Weights of a small image denoising autoencoder: 8.8 epochs.
Rows from block 11 of the encoder, named by matrix and row number. Rows with one number belong to one attention dimension. Each number is 500 + 40 x the weight over its row's rms, rounded and kept within 0 to 999. All counts start at 0. Numbers have three digits each. After the name is the row's rms in percent of the matrix's.
# v: attention query, key and value (stacked) (encoder.blocks.11.attn.qkv.weight, 960x320, the v third), inputs 214-319
# proj: attention output (encoder.blocks.11.attn.proj.weight, 320x320, transposed), outputs 214-319
v.110 087:508582526597461443506538398504579519463475438489438475518549525431473493556517488490476513512462456544523465551513466522470534550545431489483453493511461470460559501490524461462541521536483516515496478469570520524560438451492496447503518490451488551527461482505518514428496441532604530532535478498514488472483495564425
v.111 092:520541560513452420493524432559474393519544479472498445465505505487554398465488461554515434514523501499532478466494486488467444529369507458548462475498448479574572514541499495491525462559525466503507490494519508508517570545481545459543552544455518511554468564470430514467432536529534455457493525464473511502495482533538
v.112 115:461512547508538499529472515521504557465434505512645584569533528520451512504460491471481522464486429494484546479483519571537512468571526575577452515532473526462501558512529524519495450464479497442505453556508457463528507499470427497520606488525428499498510512496527521379458499494403555518500452471505521461492512488594
v.113 093:501460464459546500500507520466438473457503487561621408461530462523535496446524454464525493564505520514477486502472502529517448487389515455517502529527480499499510465522477481510472461551471461460446514399493524453506453480509424487469418475473533507424597494549546436573438488565558472500486513476496452491466470456553
v.114 089:464535504566522500490496496518569417432627511500408488479505518483503444521458574498524498449487501552462421477558513468456505492391467469533448437504502563513438500520465549441509532547475553519512455545453484431472527548517549446515466478544524507500450485491494597453484492483541498497473527472551521499523489521511
v.115 095:535497488524437590481514465461529450536578564474647492505477499505500455453502501527474499458575540485536531505505458475492503466504505417485442501515465547578482492409529499548514512503523432502536546453516476534446566546532600518507472482485541439519460554512556478508474529522505519479473524492509550488458524500545
v.116 093:463525496456506510581494446432531523421522430454409438435491579521457486504411498521465544481504471509491476531485507542512511514436552507521486568520544528467489502483494505468537487430457510465482534433483472543496559449547561486484502455486497461514518559523490461421507538501371439530456555494537454505518442444519
v.117 112:539514491527539537498527533517472455536456518510507452502520574526522512564408470514542553417517520496552494453508519557564521497476508478455429501516547511521511471507491525506553469501559554533486508570546463533555542491490523436505512549478477497488438509504497487623469532557511495484544565462506473489506477523531
v.118 099:531524500487430551512431572477537472521483488483508549505400444561526541475477502472415497436547507539537457474493460458473489471385465545474505543463582496516481480465508483535486417465479496574474499462465534492525495442467547513516435480515489475547483464482527475473430497509478514450452527467498438468483479517546
v.119 119:465456441504510492553454488505504407451509496454333458496459498499549543483506477502486496442561491532503415517511446448447444466418513456480533555490474478506487422544497432494478512501539434542522418471479515520561477458484561465508482537481517429543456526550488533508470595525516514458467524476488480466440482500491
v.120 091:436526572512542450521418499497505498533502520499533515500517436449462647572529497519480525564622483479499513492483478524475522524440523460524564508526584461451481503515532561507456489490522518523526523409528498554562507462535489504483511505550494430409555555444474456505461451512565538529453454547541512557518566482509
v.121 087:466454571496520494428581528494542530468494518576503461589536459528540435483577522460536504584450571465506478538479508440513493525427484523556507446506464507538495452506530482524395452469581438536513468484498531448473458535552494537529481492515565572541522510499503495454475491533580520456464499529503494525560534417492
v.122 096:460429536475431538509481572553480511468428476485524497490511510507490462445464499487485493494493546507532503485538476489545501461492533511489550530516527562532549521505511481482498433493531512616508499518488508514418554424407439599449484437451454516453412481478499461507467501521506497557490548507540542526489427513493
v.123 118:525458541544548469427522525582491522496593485557543581529427513564512411429525486495493502487457488489484548495539496517545469544484515478495502428525437516523484585478453561535461475510514449553564501545506532447483436557456373553508478541472517544471553502480437511403437501507476513490508515437449540522492535471543
v.124 096:501539510598462576508524439507522544498480561515625531508545494567487477522461511467503484442465467517428428510535527510453500512369514547534421501471486498491527517539510491492460524411499427531441512475570468524545549459564592521537549438551494489442498478463582502447494511560527480494511453504420526457455497457484
v.125 110:454487514515465518483449511558501520483434462471452485496493490485468515454537489511492525561493509409521580464465538494499465503492550495540537425529532508516473437497493586493532505485550567524513503537564561409541429501482475520495575576492464456466496503495468513490510516468487534541531470515496509431507413543503
v.126 147:496509502410503509430512515530578536449483451529576536517455454554457531431504510479490503536480448446470510442437498513498476496223468566529436506497555540450453536478474506512478545530483449452568478473499503418476475461458538539517477531576480487459539490506482516529528455463456480568502479540459508460457487528528
v.127 140:548498552508427509500535543487576586428539436542518519557477499552475470466499509462467492570454492457494555486483477524460513502266456477497489449489564519516444520465502551540465519486483446511555507517471506489507546473491555495504481486566481505503495514518479488576503509449461544562510494518509539422466524508477
v.128 119:528524461500513501460492446489515518523426427535449473544390501530534510513411469397464431492537468506561560519453505551537509435421494457568473508483579538507478504481531503510439504538477574430486472521445532428470451548495434498504553501508477480529499508479478504511454513446487517517436515444479454471472475530540
v.129 116:499513445510447568499492507493535460516547479592423501445527505529518487443438521552485521512488515487568494478440470479476474520465516491518481538533505445496452516526483503494582553523560521438468481538481529515466578437513515486520535479500460577497506481471483516506446471530593485504512469533469466502493452593469
v.130 126:474499440492491476525512481553480552485540532470542498456519523471484499478496506520444487419575451507451460492461492505503458492405472552472498533525465529466541455453462536497522477486474392460453571476494469493467514484537470446460518488446473468540466514522507470579571537448500477500472601449533526447409459483510
v.131 110:464515485506420495576539592525577424533594555484567499422545549579493433505513495506545543524388468546519453513518466534439495593468561448545511497513470411506543535521496487494513576533518554480473554511503470481458541579568473536499445504475505531469499511500490480414482464518549524507458557468534524495458519535493
v.132 112:510532428483554554484524527515483540553496559515474517511521429488522541476440503600450529491555468486475490483522548454447471546458510503490416462493483434540526508540474478466501474500498476425434473492549481492522550471486564454529456527503470471515566519484445522414588429567497495508515479554535479473481504551432
v.133 113:463480497424453496520508510483522533470515525530307450543448463451408499505504490458517481482420528483548515509573401510472544491470490550462551507590437540464525464434532476517517555480467431537509581502594552443530526415481531496498512544508538545568531495513524493527567529493518474497475570565533529470543440501554
v.134 123:451493478514517471546493551512527461515621543473423490482538476478494527517551476511521498501425455508459461502490431485496515476567523483513536457427479468552450510522493483427526587564520512457481491508463432439542535568501472551483505564456553538488552455510531518435477439536580560531533481472556528496470494489511
v.135 123:475493459449443571511499487511492492507574526457457490466549504476489515579530492437422551556468480530459477491532493489503498448634521410516444517535467498513554544472462467535516486489485518511495510406511459497527509570482536454494482502510517543471577510505462542596469421518346507487482621484509459554497550465526
v.136 117:526477464426531474500503435562465524457440501478462492583450491461471602434510452419518438458572476495465599438495461539566467427479452494475571527464468569459525536452476554506460485557440540509480532460460526523462455461500544510434511516460454463490486497502526434439508531533571491457471496559556576558552484452542
v.137 122:465440466534534502500447523517462516564495552422488472441503503513515494579519518511525505480492529455449445540548456478492478481449507485555479463479474475568479448493465512446564504478490534528528476529496422509529513468519524468453539456542537500432547499495553484537548437459477514491550464586545518469552489508446
v.138 158:409465433469548587445496491478469507514541536497475518545477483511507477483503483488542440499518458533406547516520490462593542403495508496480502516458423466541470464538518486476452455510462553500592460478440495467507455462447532574519536521477473423547526526513561509544518478507535478537482429501568524461528486519456
v.139 131:571463493483525469495483519530567518520453550533640502524498489520512498415516560497507498497579502498528534467538540509508475487410468551485479535607528484480554476464498590540525412532504441517520514493479540559533510514498443470537451488524469551523491496481461515518486504463500446480474550505512501522509481561534
v.140 139:550507528560427461455510513423507453508441518489476417425521478507482548470504556478458520518484519488562513533511522472430490560502458473500479464557490510545513511462505491492556513564506568542531558483548500477451490463539452495504475509491501589483478402452457486462465528543476463514541497486499452440540474539458
v.141 107:474520450446504512508526524565450531492470539486541504504540444510511561513533505465490508496601413562446538568437552451533564479478490498463448515513606461495493490564517490520502475552495512511542435447523473533538500549405652483487482462513464524495537518490464545515588464527462483470563492508450502499497480476428
v.142 124:452562550532441498587534549486412465474588496505507490414574521529491470550468481487536565574436464444505455486443499547522570598518559564529530530526524529481480517482473451478546574427539412463483446512556501501499512555556547511470463515495595505506491515531508522471511483574514503514527473525478485561456531507525
v.143 097:612550515576447446525508555547536499528503458516385447499475496491450585563492451553469522554496471475534512490503488610448482539586491482560489516418499489503561505468464513503556530530504510457488517514531530474454513533567535438532446504530505542462475496495475481467542515596581507537477557433430489523494507555499
v.144 109:538500485468569521430501499476506521511479522490576529555477476567523524408516572493499513527543485498513560550542571492526475504545523537472518480501509445520486481537511543523498570523456525434554535543445477478530442434483547482556442475560477535483515498414442395527504512469532492425467530476499470522541484545481
v.145 118:419482522525501516504490529511506479557573517457565507556454479493514432524569476496524490503475459522444499591476467553498436525453529472507529514481565455528404526528519501451503514500477564490551448509478476481522505455468519532463536540486518457539575536484492485591465497432479504519479422513534549460466555493493
v.146 107:546484477491496496491500502456520485551446552565439451561502540481447521474496547445441442451550412511460542482489453544428419513568480455505503489496464551502583463505479460449492516491471531431461527477453499552576550445542513406514525552533467547543469480523561452472535452475590476494505469470467471511536517475509
v.147 106:593503523478519512546503470422477523476471458440378431495490489493435508496458509494511454472558465522494557487440463534504515582492500468439564508488548563485571430435543479451494545578499576472515505439498494418447542462449467503515512467478429498526505465505534415470501529489568454509462537474520502505473455450487
v.148 120:457451457463543544484518485357489504584469515516522504564489498533419467489488529496470436451537474545475528519552505487545508447469514541493497494521435502508472473561531464478481416436441515521612496524481491471477541451494492557554500488545431452538450495517574474524508559479548494547472432502539521462509515508456
v.149 093:481469516518451559509541498514576436485492485571466467453491508518505524457563513517583424524504512411552558460477500553496481466494526530512517512485466483509479507452512518539483597546487550470481588544486458501549483481506512507518550491524541540536434420468459528502553523530544429571528514466505514508486491591591
v.150 118:555454479510499523500537467537594447588484515538490539546469462474486450487504530511421455454509472508607536549474556463473484419608485507480428460506428474520487448458554570532440498548452579495552434510439484449493525442472581513551543547503464458517517501534475498543549508497493483522485511513495507481430477515510
v.151 138:392503500502526551523524557491484455543517531453450570502465540493452465530515476514564526490489446551428544501489423482527569564465578492524579515482545487524462524555509463426458517481439510538548487521496462475532512494533534581477489496487480506493484499534522494602481484506525535521567471489606529533505554440473
v.152 104:515549511588515479469472511533512540563491506558359441545517533502537469481473513473461498470513494463554487500492519464478543520476508480531542428509500536530531355484495478463487498498452529539454481508500453494489537521392561451502485484495488537470486490531544519547541495463520500492483507503485507516474485559455
v.153 115:425492468504549578471566531495497502544487559523538566484504507547541525543502557481501519545484456611423506507463497423566502512492505475457461551535472492541460449574533465484500450460503450483557400515485510512474485475557549534491510494532471502523497505565560491521496561568551510477475485553505477530534499524421
v.154 103:457488487434558530485486531594494514498460418519570533550424478492525480549522505475533489481444474534499547510487467504545495539538574509498509520485556550552503496497516528538414489485501531463519477500501496445603481433519557488481564566473477482523474537549491483539498436486526514519532411519496504535513524456522
v.155 117:507488475469478509473436544420499506451481518489530505463563473550502473461500525453517533506520429515513502513455483509461522454354529455530514498497404492549509538493528464557477502469532450395572528537521567511512515532466453529452466582458538540551490530467450516513575517577447421545484479452448510570467532485477
v.156 108:536514454512491519486500574479563458481484444552483471479509503439505489513508435444529497593514523397565420479519523521463518459494545502556434502447540467497503594507523481570558546521573483439437492536575522485502536550481444425543482524522566579497504495457414541462440467533478519542561542489508540584494465489591
v.157 099:480511443459510457465539540498486574496528533538466517553395444512521538424534500498542492507525558536519548533529488559590470418459471511441550529486465496500474525517515520484496505551506471478588553490448520457488467451464495466514469551459425506542450510510443454524527552536530507499421516499523496457523512485568
v.158 099:560516488488559452404525491532512494512555450446542526552511543536508493467467503391508433441604516617530577519502533519567554490518429576470524466495565565530455536525455587465533462518494467514485527493461499521507441503508465532503470540489483507510507481497512508487516579493395501507481440508525464565502549433474
v.159 109:518494515517490475507495537460529440482552486532569481440428637475479427532470499476544514571479497471513487505510503494497538631514553429485513458440445480498442470454549502457491570506535558511480473548464479451502549537497453529514474516507501510512457483486538486544453480533624576465447428462512489503465466521472
v.160 078:485480531465527476490547482445526489437461509476488478448436559364502525509503470405531487442576523521473517493560429476514555532432493469445526504545480573464489469507484499522534523605423570545507551543453468526610536515436485523516531538511474489571594475455497513561446454491530426458556500552521497433506541475529
v.161 098:541540558473548511476498587488558419469544524586488510528493468512452567525522508517538516531479463506465575510499460507537495537528480496508522445543502510516501503537434521508479530624530456493514508519470550497538444470425567522504474591541489450445631543511483494418481556500489578459463457561486503519459482469492
v.162 089:522512445518509492537515511503531525528485520459538492528545524528490485494455566542480496532527459560515470412507534526447413478619507479536471524394514499495552480475545532503464468509524547562483381537475449505437515464431474431533475468519493514503535489528505452542481505496573450524530495434534528475501544502499
v.163 079:573532505512536470473544516396543479537464545514524462472533486511487525499491520524489501473516472519522418512528477518463518555418520511456510554462460551528453407493505485480454554498525530510504556487550449484487437448495483507482470527542502573552561464446444553473540507545480507531442522565593459459569495467496
v.164 086:445466458473448521529495517521468516522417519493506539427451515474534466569497481497465523460405588522540412536569513510461480453566443493531522504481567526483452533489487488471465416447540507554521489489478469506489562516476566510455525490530507492523400556538571463461494526517529529553504499469463568502441457517569
v.165 088:517460534503463532437471444479524457509489519549439536537448476458476476413463529498494543534543462428466517558499440496455518491362473434508504536495504512526416484488507528491502550494540501509517448600520508574490545425524479563549491490556512511429535470521566559506449478601529525513524450532475467504519510520483
v.166 076:505483530515512495517580529485486451508467485502500502499538441471516593420580470527502514551478439559531497570496493494451536484388432479524535520496520528513550418511520461571597577555512496453524476534518494515541501413481477525480501551516555478474520469554464483463481538568543509463539473463438481477468422583483
v.167 100:516525524524454465523489482500514486555471501463593475453551501547519437472484515533514500522530452439540475463474505556470480418503458525477518475554503450487511578557530535500495446412629471480553468533491527572433523487579526502459472470512462531543460508497546447482516600517526556414496503474487481537414435562507
v.168 080:589525489487507531482509467578603454557446517538415478533448526485466489484562574471547505475532514438464530472482427500548545500478477453490505547492566528585500515438465441492442566519469519538507526531511488512591514457539470583526473548558460492441540500491541454566427505514586459474532463480475537447559575475488
v.169 087:453573491472497518517516526454423583523525497462560483450518525529505499553429479527436554475432474485549440538433547558544482495525534556525526504535538475486562556539516564516547481438429496486482461450527452484475481472520519464506437426463542505479509546447446519518508549511503475536468514516516541478492488530494
v.170 083:562498494433506478412530517467484438531647525532615581561479450575523567470498526471555538539492481464525510454461512593414480469603546496503450506480546495478469509580428436525492540514550412474548511544505426412463488522517485530577410530484540516514504457445454513524487489485515477449473548534508444541512483544478
v.171 085:513526537498477471499488496551453445437508480532493519471601527482443460510447490515366478428563516507494449548429510569480507567543473553483444479491572522524529458527493531455451537434506429476459430436493447535498517499524570517533436471500477488434486497531543562586465546550537436516462455456505529443463508514476
v.172 079:560516539551575470482514477512511528471474567460406538460447497463530550476492514502573546490465540506481552461544454453570500566481485512476521479488530520493400511496516538500491523486578425461489454467447537537543490550508502528413557491553577533496547525553541530463527449507520671440475511595483523475486454506520
proj.110 114:471398497474503546534498533531490494561565573538524486458470507464562500451461585541528549526482502484461486490552534530533468567448514505516502464543488459520475449511478486518516517457533495504492493429415483465457531509598488453526453562491440468499515502479534539546522541405507440491425477507562496455538563499468
proj.111 068:574471449540533618527529521489489510479420542488452565569490495545462512542415582449528534533465482491493501498484527497488505469558504502452509514527538490449508525541543511506498535468532508471453508501470504508501398518544461560489455498519473489526451425460552489492500390423494541562493498538517516451514430485479
proj.112 103:481511462529474539525489544536481475472572444510422493466463514469521508409502534568555465571502488519529491500519550475422562569482492511429496450433551569441519523504522535501522498571516456506483481509536521487516478426390523523503451580486485493484542515476481448528493588535587537484522467483492490593506479505492
proj.113 087:488510545464466528460501501579562454518380531495442640550452547472479468523497504555476556438530493527540492507575526426540559522469542512521474458462487518493517509508546519518495494483569521525589522546458449553493485507549433551545533594509502518507455536503483538490464482530458517514536547479544518486504544512535
proj.114 066:519567488455444534517495563477444476533454569531540469534546503540500520518552485512514487465445419472478523558549501513493541536529553539528585598481471435487557501528464454511524532506521439469509516508538556535507498499547562583487522527535507444546437483465535526538523459538512539476552492491463478455499483428483
proj.115 099:612515507450433461533460524467459480563451527489503534482504576540513591566471517543525490462416445574516497491508558547470508478559490540474543494450583454472501603584547522471461572505448569496456500496454461561497478477433493494511538493473478529544515411512488481476524567462475537532482464515475496476498491518469
proj.116 088:528490468503487493490475507544445522528448558507527441531525489522466518449571486487555447479567628495425515439544513451509484539552513500490521402586490498521535531491533542548505498473543503553552438504573484474559477561411474453497462574515549493480491457524528545517520514473561465456488453476508528600475422550507
proj.117 072:493482498513413556622485479559476449503453485396507523417463471475525460566522519520474461564554455548441552570477457502488548573493522458479545529488527511509560532538551496490534540527442506501531522425430484491434499504496519550502526481467505511505547462517504486465504489545475509482457465483456549549502536514495
proj.118 104:544511471481537478461532457467501475524593496514625512521511554447504475527481495550461488543532468434455498534545516524445496415539541499465494476584467514539485451490510495522475573411519534453524454502512421615506491535464502449465532560474447467508579542518406491564484477391545427536496470520550505511513546487491
proj.119 148:600485529489509555525506499523525510560487508482580514492558548448443485499522499518487458537334513432501510478497542484509541507505507555525432457575587534465570450497475559492538494497514604535458517510486491533436538489420515486455513521513418497434474443523465537463562418508374560505517514504478516568551419502494
proj.120 148:453573475524562525533625505488451532500455514507501533533508549467537409425505484541533466447395466450525502500462473491534525526466518509472500540478395500467528546500503500478550500548470502526501497510439485512478526556453469541495473480541513500581433476519531506536505588563465495483556555424505521398526525464533
proj.121 066:493533443520574491511429474517445437482457450471532573419528527511443576483446546562469507530586429528529457444527510581495487476558505516484484563563526490474521517507464469482524519510433429441464445440512483520479517486479471460463443445463479450467527495527488530522479514515389532544479516510514523434484446567568
proj.122 116:564549527551552548499479436486483489476574508525499465525491520522528556529523512517425499529397440553490498529475523491444535535550479475485515491443509424507466486487509488564501495491445493478546487494537477480512505575529527472563511454518526461591507544516530506480521520429448450435471360452476493445515582532483
proj.123 088:476555479478475496510472521458489473494459496485426496490514484475470513582498486498499481517554422492481496489491530512461478421549471519498475534389511531509511471480536441457489483436456462482464530484564526541511548500457517500533527547435476445599507508530469510521582505573412548477412480551579522462467495464486
proj.124 096:502481474427529458531487530463481476494599455494511555525446479502489508482524481502474523568572510498501508508443473487504426473541485539481579536516519513487433475470478513492469464526504533503541496517469461512453457476438485513504469477438492490561446510542441494565537489475543489539474530510520499568527478470487
proj.125 108:488472478486533412441509499452559515569473568483569490511525499502511526526468521485502456466385469552511463494498450520520498457433475572472471466483517521485549557461532471562486487674471486499566507472475394512492531478454459487492440368503461615517487442451522510523496419591584506497472459487522471554456571468500
proj.126 156:493443469559435455533478506532440450471471495490401487568512511486453496445497472426467452447508537496534619587531518493501493440495493499495515500460468462487481531474511498514477539458471530540467493483475471437528465450577422542493472478454499477503544479487474547496428596512450515518462472468438514540524605519531
proj.127 093:403527430486536488472554518468449496558468553521585555478486504473458512495486540557483467453518513403531527506430544493538471593542541588465439458474520504514487502516501524499519462457481556454491499439574504465505477524430443425505540565453483533523511509485536528445436532638520511431535477494508469542517478476518
proj.128 126:449503529507527522520511507495517463490610518513493503530538496509515473465603524615471525453493543472460471391537542495500446573540525515456526486463425485500547568552458542492499525467537479528552535530551489548515505479502534533518463514516470523509427492537521477495472560622522483507549433546436490512499440465501
proj.129 161:484460511459549445533513520478492500491445491461562446508496502512498429501615437439551550524449536500455519482521513542481517397493506476525516493506515538520526501493553515490472482482472419496513508505518496529539474486475498513529453534486550538521481531504474488458502521511373436559497568533510477451473544457514
proj.130 101:456451525424468576519532483450483488483388545491497552533437470494492511463516492469551465608402525483504487467543482474533504439453446441492476465453525477475517516504503446495497522545407544478522529472459492422543479527438560565531419486528486496455564520488539509549493455514482476511527431497478523557555472507473
proj.131 107:489440496498436526501450486487422529493522476521532588547480425479488594581495490498560473457507461440485551525484486503509487484540481513534509504461412520500529451481507567506529525503481407527573478502542512508508494407412502540462440477518535493536516551493571512544571465403442447525529494504489523574513452471513
proj.132 091:517409519499446371480476468455538447476513468434549550451490566528518562490530529382529540445487534549492532490489498500493511508522466526492545514466513502505483443527534484490501502506481442531509513482511538556598467565513461525507519477519497510492541536540520457465480496430537517478524594509528531500525572471513
proj.133 116:483510466574456513509539512483487486474386479474637557521499568580517503475487529566492485517564466492450517592493504482583445494552470448519440465516531473507518469538532517510522502461539583469497486526392480555469477564558473509484530448509475500437478507491478530439439477409473469515528467507455519562458548493508
proj.134 080:567516523500456520524477505530499512486431509520539535533388558477524461537552471417532491534541512484481539550501523525513545563440526539531462565499472500458486606438503536570504433445459469484521454554567571510458497479543474532450498442560467438523466549477499472518559510459461547477515505536486514485530529474508
proj.135 149:588414488566498435534489479516547487484474506524561487522469495545492415413467491565509484425466521451522508479484509531522513540402465504490561484438533509469560475503515535475466485435476435432478520553487469482465515487492487519495561470470431485490490512492437510485556586433594471467495387523510511497509426522461
proj.136 116:443553495517549468436482478421475507474568485500462437457481464477501483471466549467464517567446517497460485477515555443513492561515499461458504474562477505506485377516478439509532492511505471487536503476486527512526510535487533448535457488526519544505510500477484509509469444485354524524526535474445478444477484535508
proj.137 075:468537502465392521522519505473531470475500503492490549520494527486521560373483499526440476514480441570423525459445521503524481466498441482469480523496537430455550503585510480524489519513460537496434511518516498540462480508473454524571493502491513516455510432492441518514451503508441524491513582507481511484498473521521
proj.138 088:567507475455478455460496493482519464536536449525496564490486529534560503472549558539453516533475561481594428453475478448415456543571481563491475486543540498474520585542499565506517523543438478526409542574488508497453464500494491486532485470551509600480465422445482516465458519547499528481515526500509514560553510455467
proj.139 164:496485504471476535466524493435512528526551486454478502534534474519485505540471486500432485557472534445526515498522476470512493442592522473467461430486476503489515547502478476553436548497492635496479549450527493391493481488566513471504547538495520477456513528477516470492522474536476553492465500521515512496543511497479
proj.140 086:419497498466607488568486520543529547460464462538509464493538580476439406500471460504524518473454459489440460489452500571490468473440546464470512481487499495495416481503483474539458546436493471482495429557429482479515481497501511455461516499532548425539468581528514486460510464396467525506453570468494532579454505450527
proj.141 073:542498489562508446470509459401511505482529483475497579558459516444496478454525530560529483520467576500517461457543454540442446550469553523529438457505375522542501524466441466472586536497449514525480548517495538530469546442590456507535524518420520500479436512486517537483461520473525527530489574556524430534508469563499
proj.142 112:532520511513524512509471465429524538565365529514460498467411502442470506459472459517524538476505557577550464513564464497528534464471475417464483506470528504574490518487560429508509484527500623482535551480492534529540498560494498465492498485564440496455459468497506473480479542381438523570469452520514483447489402483477
proj.143 069:453506452435536481543466465504547515497533506517557583482477487480585492458496546468587451513441463511458489505495538509513544519463545462454557525592506536495477501449569449474482531436496517521446467514480482486503476499496475564442538499439453504525475510533583511558518473294379508481447440538508508481454511434505
proj.144 074:434448516507491457518489524509547450497518516500405488434449531446478436510508492461471469482456562486497400446462508453498492528505492519522431498520469543534472614515493521409441426491498461541452492468472554508511493559424412492455555526500560477485457457516534503486465565502515490508542453512532501501495424525494
proj.145 094:508524472480580584446521534460491544553408492555376535447540539507436462454480548494554475511439497469507482487499510427426594589466516591483489492451376511513501494550525551530525567596509480567465519525483531485460522574466518478507506463541465544500459419456487574492489510498537522463572530516514533534553500511454
proj.146 075:448471492461513484522576449581567509430521447427590588515499460510560467586494518571526525507411562548513416492537534481576556534431476558496504532472561528469476596484457503514450483506468479490487524525574449486486487520544526482527522447479450459467552504485420478555442463500426467477473559537588520493489464526512
proj.147 075:394537515481526485507515523575503429569532504532551564488486514474524518489558522512449561573495502496460445483534468440538512443540593499485525487554388461478472479512426542577516483397413472547502510555501519559559509533539539487473506522487547533503473467466469503489488500486398490482505443512525485539466526565466
proj.148 082:514525499481533465479471537596465473463499440531460509510481560479540531449503543541467512490442601488531490439454533494477534522516537481497471536506544501473548568508469594533495560520543478526434520500459525506464457538425502465466516506472542548524560475448495515453428500500533510416467513473527460574543374505497
proj.149 075:536544489469482495516422543445432538488576486509546522514468476461475473509480517418440443521488575456555456525503554507473504540517493477507510532548542465530461518544532495525501441460538395555502401468532527463390504493417456453483438575493463511436529459505532506464498535477505523465475485514489487583487494455463
proj.150 124:531514484481500514506469479498478546487480478494549455523493481532502418463548485535499512548465581547429424506567499548519492554543522447490508498548617505501510544511497494504485473410563425484411543490573501453522479550452457461504504397513477459517544493459551514465514521530576503418494511504489511553520485535519
proj.151 135:554476482495441428509438437549462484503463459504487410526491518530525539558527512445437506539544490488503457546531536523496452473460486405514415489448385466518544410528504584471538530511525558486549494535474507514482495537568427540453486574514484442476458513472440491489562502498493461509459449462489499380544468509483
proj.152 070:464488550456492461491543526503481496451490444405562539479461504513483542597541495523509533487506508512404511510525530566497524501511536472550467546492408452504470641527553542534509540551522456448569545496552503519552507452583461509467554482547525446535490525475452450480460501540484494427494555514554492489501528504565
proj.153 101:620545494544487447558502486420451472527488465477523429549546511469473516446503423533539475508606470459511454464493441511481534436502500538464555502482545470493496641487453591544450551558428655525534557511516506514494507565375545508523397500482506494512497532462484536511498454440461472495525474491502485456500422523471
proj.154 089:546450490522517464546497528438551461539568570476495471499493534499493558544530516527447511481542505455505495466556524522509529403584457532523511474477413511446439557489410490477578487484528500500509509526482538546484456579512527518470454506558476470507455494467444484503464555544444477470452577478518453392503578491490
proj.155 211:449609507532471512535582462486538508466556465489496561545495503471447514517523525575490483507429587509439496519545510494534499471662506580488485475554543472475460520506450528503518483516421581509485528521468552516484480565578575466514484439493518486522488487489489516470460426481543476513510545464528491414491531522528
proj.156 088:485423573535371492522479495542445556507430524499588513493471521577435445453474547443514461496429529552503573508471491500491487584455490478482560532509489485475543466455486492471369474407442556499492549484486454535530500512530489519476535451544457477516520554480581511455554552486513491512449450529513469425447516460469
proj.157 069:450474509487505506517455418465502458517446495504419475484596523516446483595465491499483488496486452417447552419536475422454522558534459535508446462542504541533541502436426490450520439479471491501427456501424481531508519517507495460513520489605528430476572522477580534567481445472492447453545495502489472550514483511453
proj.158 114:454474513517474574573529454459483534540422508534560564439457424496490507555467568611425432531506510360493455468450520449495474546497506407501531492545526524505487535513448482559465518474503527536563483562471520515503523464531501495483521489525487447476508491519556492459487442558630534502518611458506487440495484555544
proj.159 100:469485555582525490520504517472497496502476523445494465520470482546504467411574463461499491515429470516495547497500424547488494404505506515490485553464450510519539502484491481528482542440494440485477512509565528544523488512480487484433590507479493541453563508493529508543503516437425512512574516488538488535521483505523
proj.160 066:536447486569476501542380508561537520538464524504541533562544472511476487553498490548499520599455484506511497421425488475474502439561511504513442511457597445558500453482518484535509485500521418514478474451538483521461484472525552501525541474420523497449457467520465511488530506473425524543409545458564472535502451505453
proj.161 077:481533472473427536520497484528510497519378483456522539526455494473518427447487457503494464455567487414444510540488500489567463471500548533445457570510463480494422498505504452480482477431535540507540506545472506431467467415531485510506532469501492552563492542517492491504464390544491482413443552515448535464590480496510
proj.162 063:447465499513506454402438480532486443544512479538503466487459487468504518430495492441456536392390451495552503544460516480459563463440502566540440427512491507509533529548442502482518566459518519447537529465568511531534484579601507515452511470467435488488415493469502543450459420497446534528539513545455481478458480458523
proj.163 070:442445534520446523558440498619519531454523498497501482564470565496493501498571495513511550516479526466481534520493429504526510534564503529547458490554522424505548575523550522518515481505506444436469430500475484548525526453513489476542518453439461498466520561510543444531421508486412507461504487454436524480470484576467
proj.164 075:547469534573553435520465466483520505465554529477472400484556486521497502471395594482511480490601411550535547517460478539498516574360504489458453484554464495486563542493503544529543543579442464436454474464571484546481452574501478582486506497481481482477548501501489555517532436551531496501569478453558441531544508496529
proj.165 071:525549477489541469521457552488449507453533525513527440492517577506539497580544520526538476528535505541486467467536550511555460473570522565494503468539505510538558514486466466498479540525447424460484604474477426470558433585436557512510510535477459518575455494476443472504523487418582484500444541478476468527471484478469
proj.166 064:568510506515430560512534488468496561540529528503528471532464528502484480578445517497526461467590477457459489418519547534538458422611511471485458489506498494509444558519514497464507479508473504509560579484468569544470465543588463515503521490488414587523452544490537569541514551449455481483534511547515518501548519489527
proj.167 116:475433501556468507457562516458419488465589503464400616523462517496493573527457518536511510472533542604470544496521477471557489551494489545498559534485497578486465487517483543522471481579447536503480543493499520410537517536407507476478520531493521488428505484507534519468494466559550463575534539513463511422531541462495
proj.168 088:455504485540480512477576558424419527489605484553514557480545489512474541512536484475492500585545553473457568489520559467503458463464476551511540523500407511484493425507501497507517498478575496472622507468513537515490506500461466480463485534479514559534493509531476539471559449645495536515492498504550465604443595515488
proj.169 094:590388490574471479511570466538566447470434465496412520557495468539543444400522470498528485469544464530441562476555540473477513434443460517472500541483479452487513496494480370475544508537510390515477554504516505502542516555511502478499483542487442442495497503528503527600439472431415523470428562473472532566489512509491
proj.170 066:443482527488538501592507440424536579551483496489492515488508496478499437457526482524451461476541529564510503548555488466504422612451439547498478508533432511509518516437491499496455488442498558547501482462408573584507515499534522425472504439497490475520432539544458494514502513541521514501522437449532549469418560498512
proj.171 109:487461465489524524526548496494519548508468484515394522616466465534467507483502520484542495578376511486449524470523492455539481440488486490513519506454423497469427449484555540503534455564506500486504542548483527525512505481450499508462544509520459504563573498507470505543510525406432544473486491515492471581471478512503
proj.172 063:484513446510418480550509509481555460498473479535490460559544405496470421557482497554464447509544436415453512571480451511501531399488496458506493505585426472515491517528496521532495479549467626509515526508533486512465538449452506532523494520439392519463514493481444494518496562529482453515497533462554425492521463461523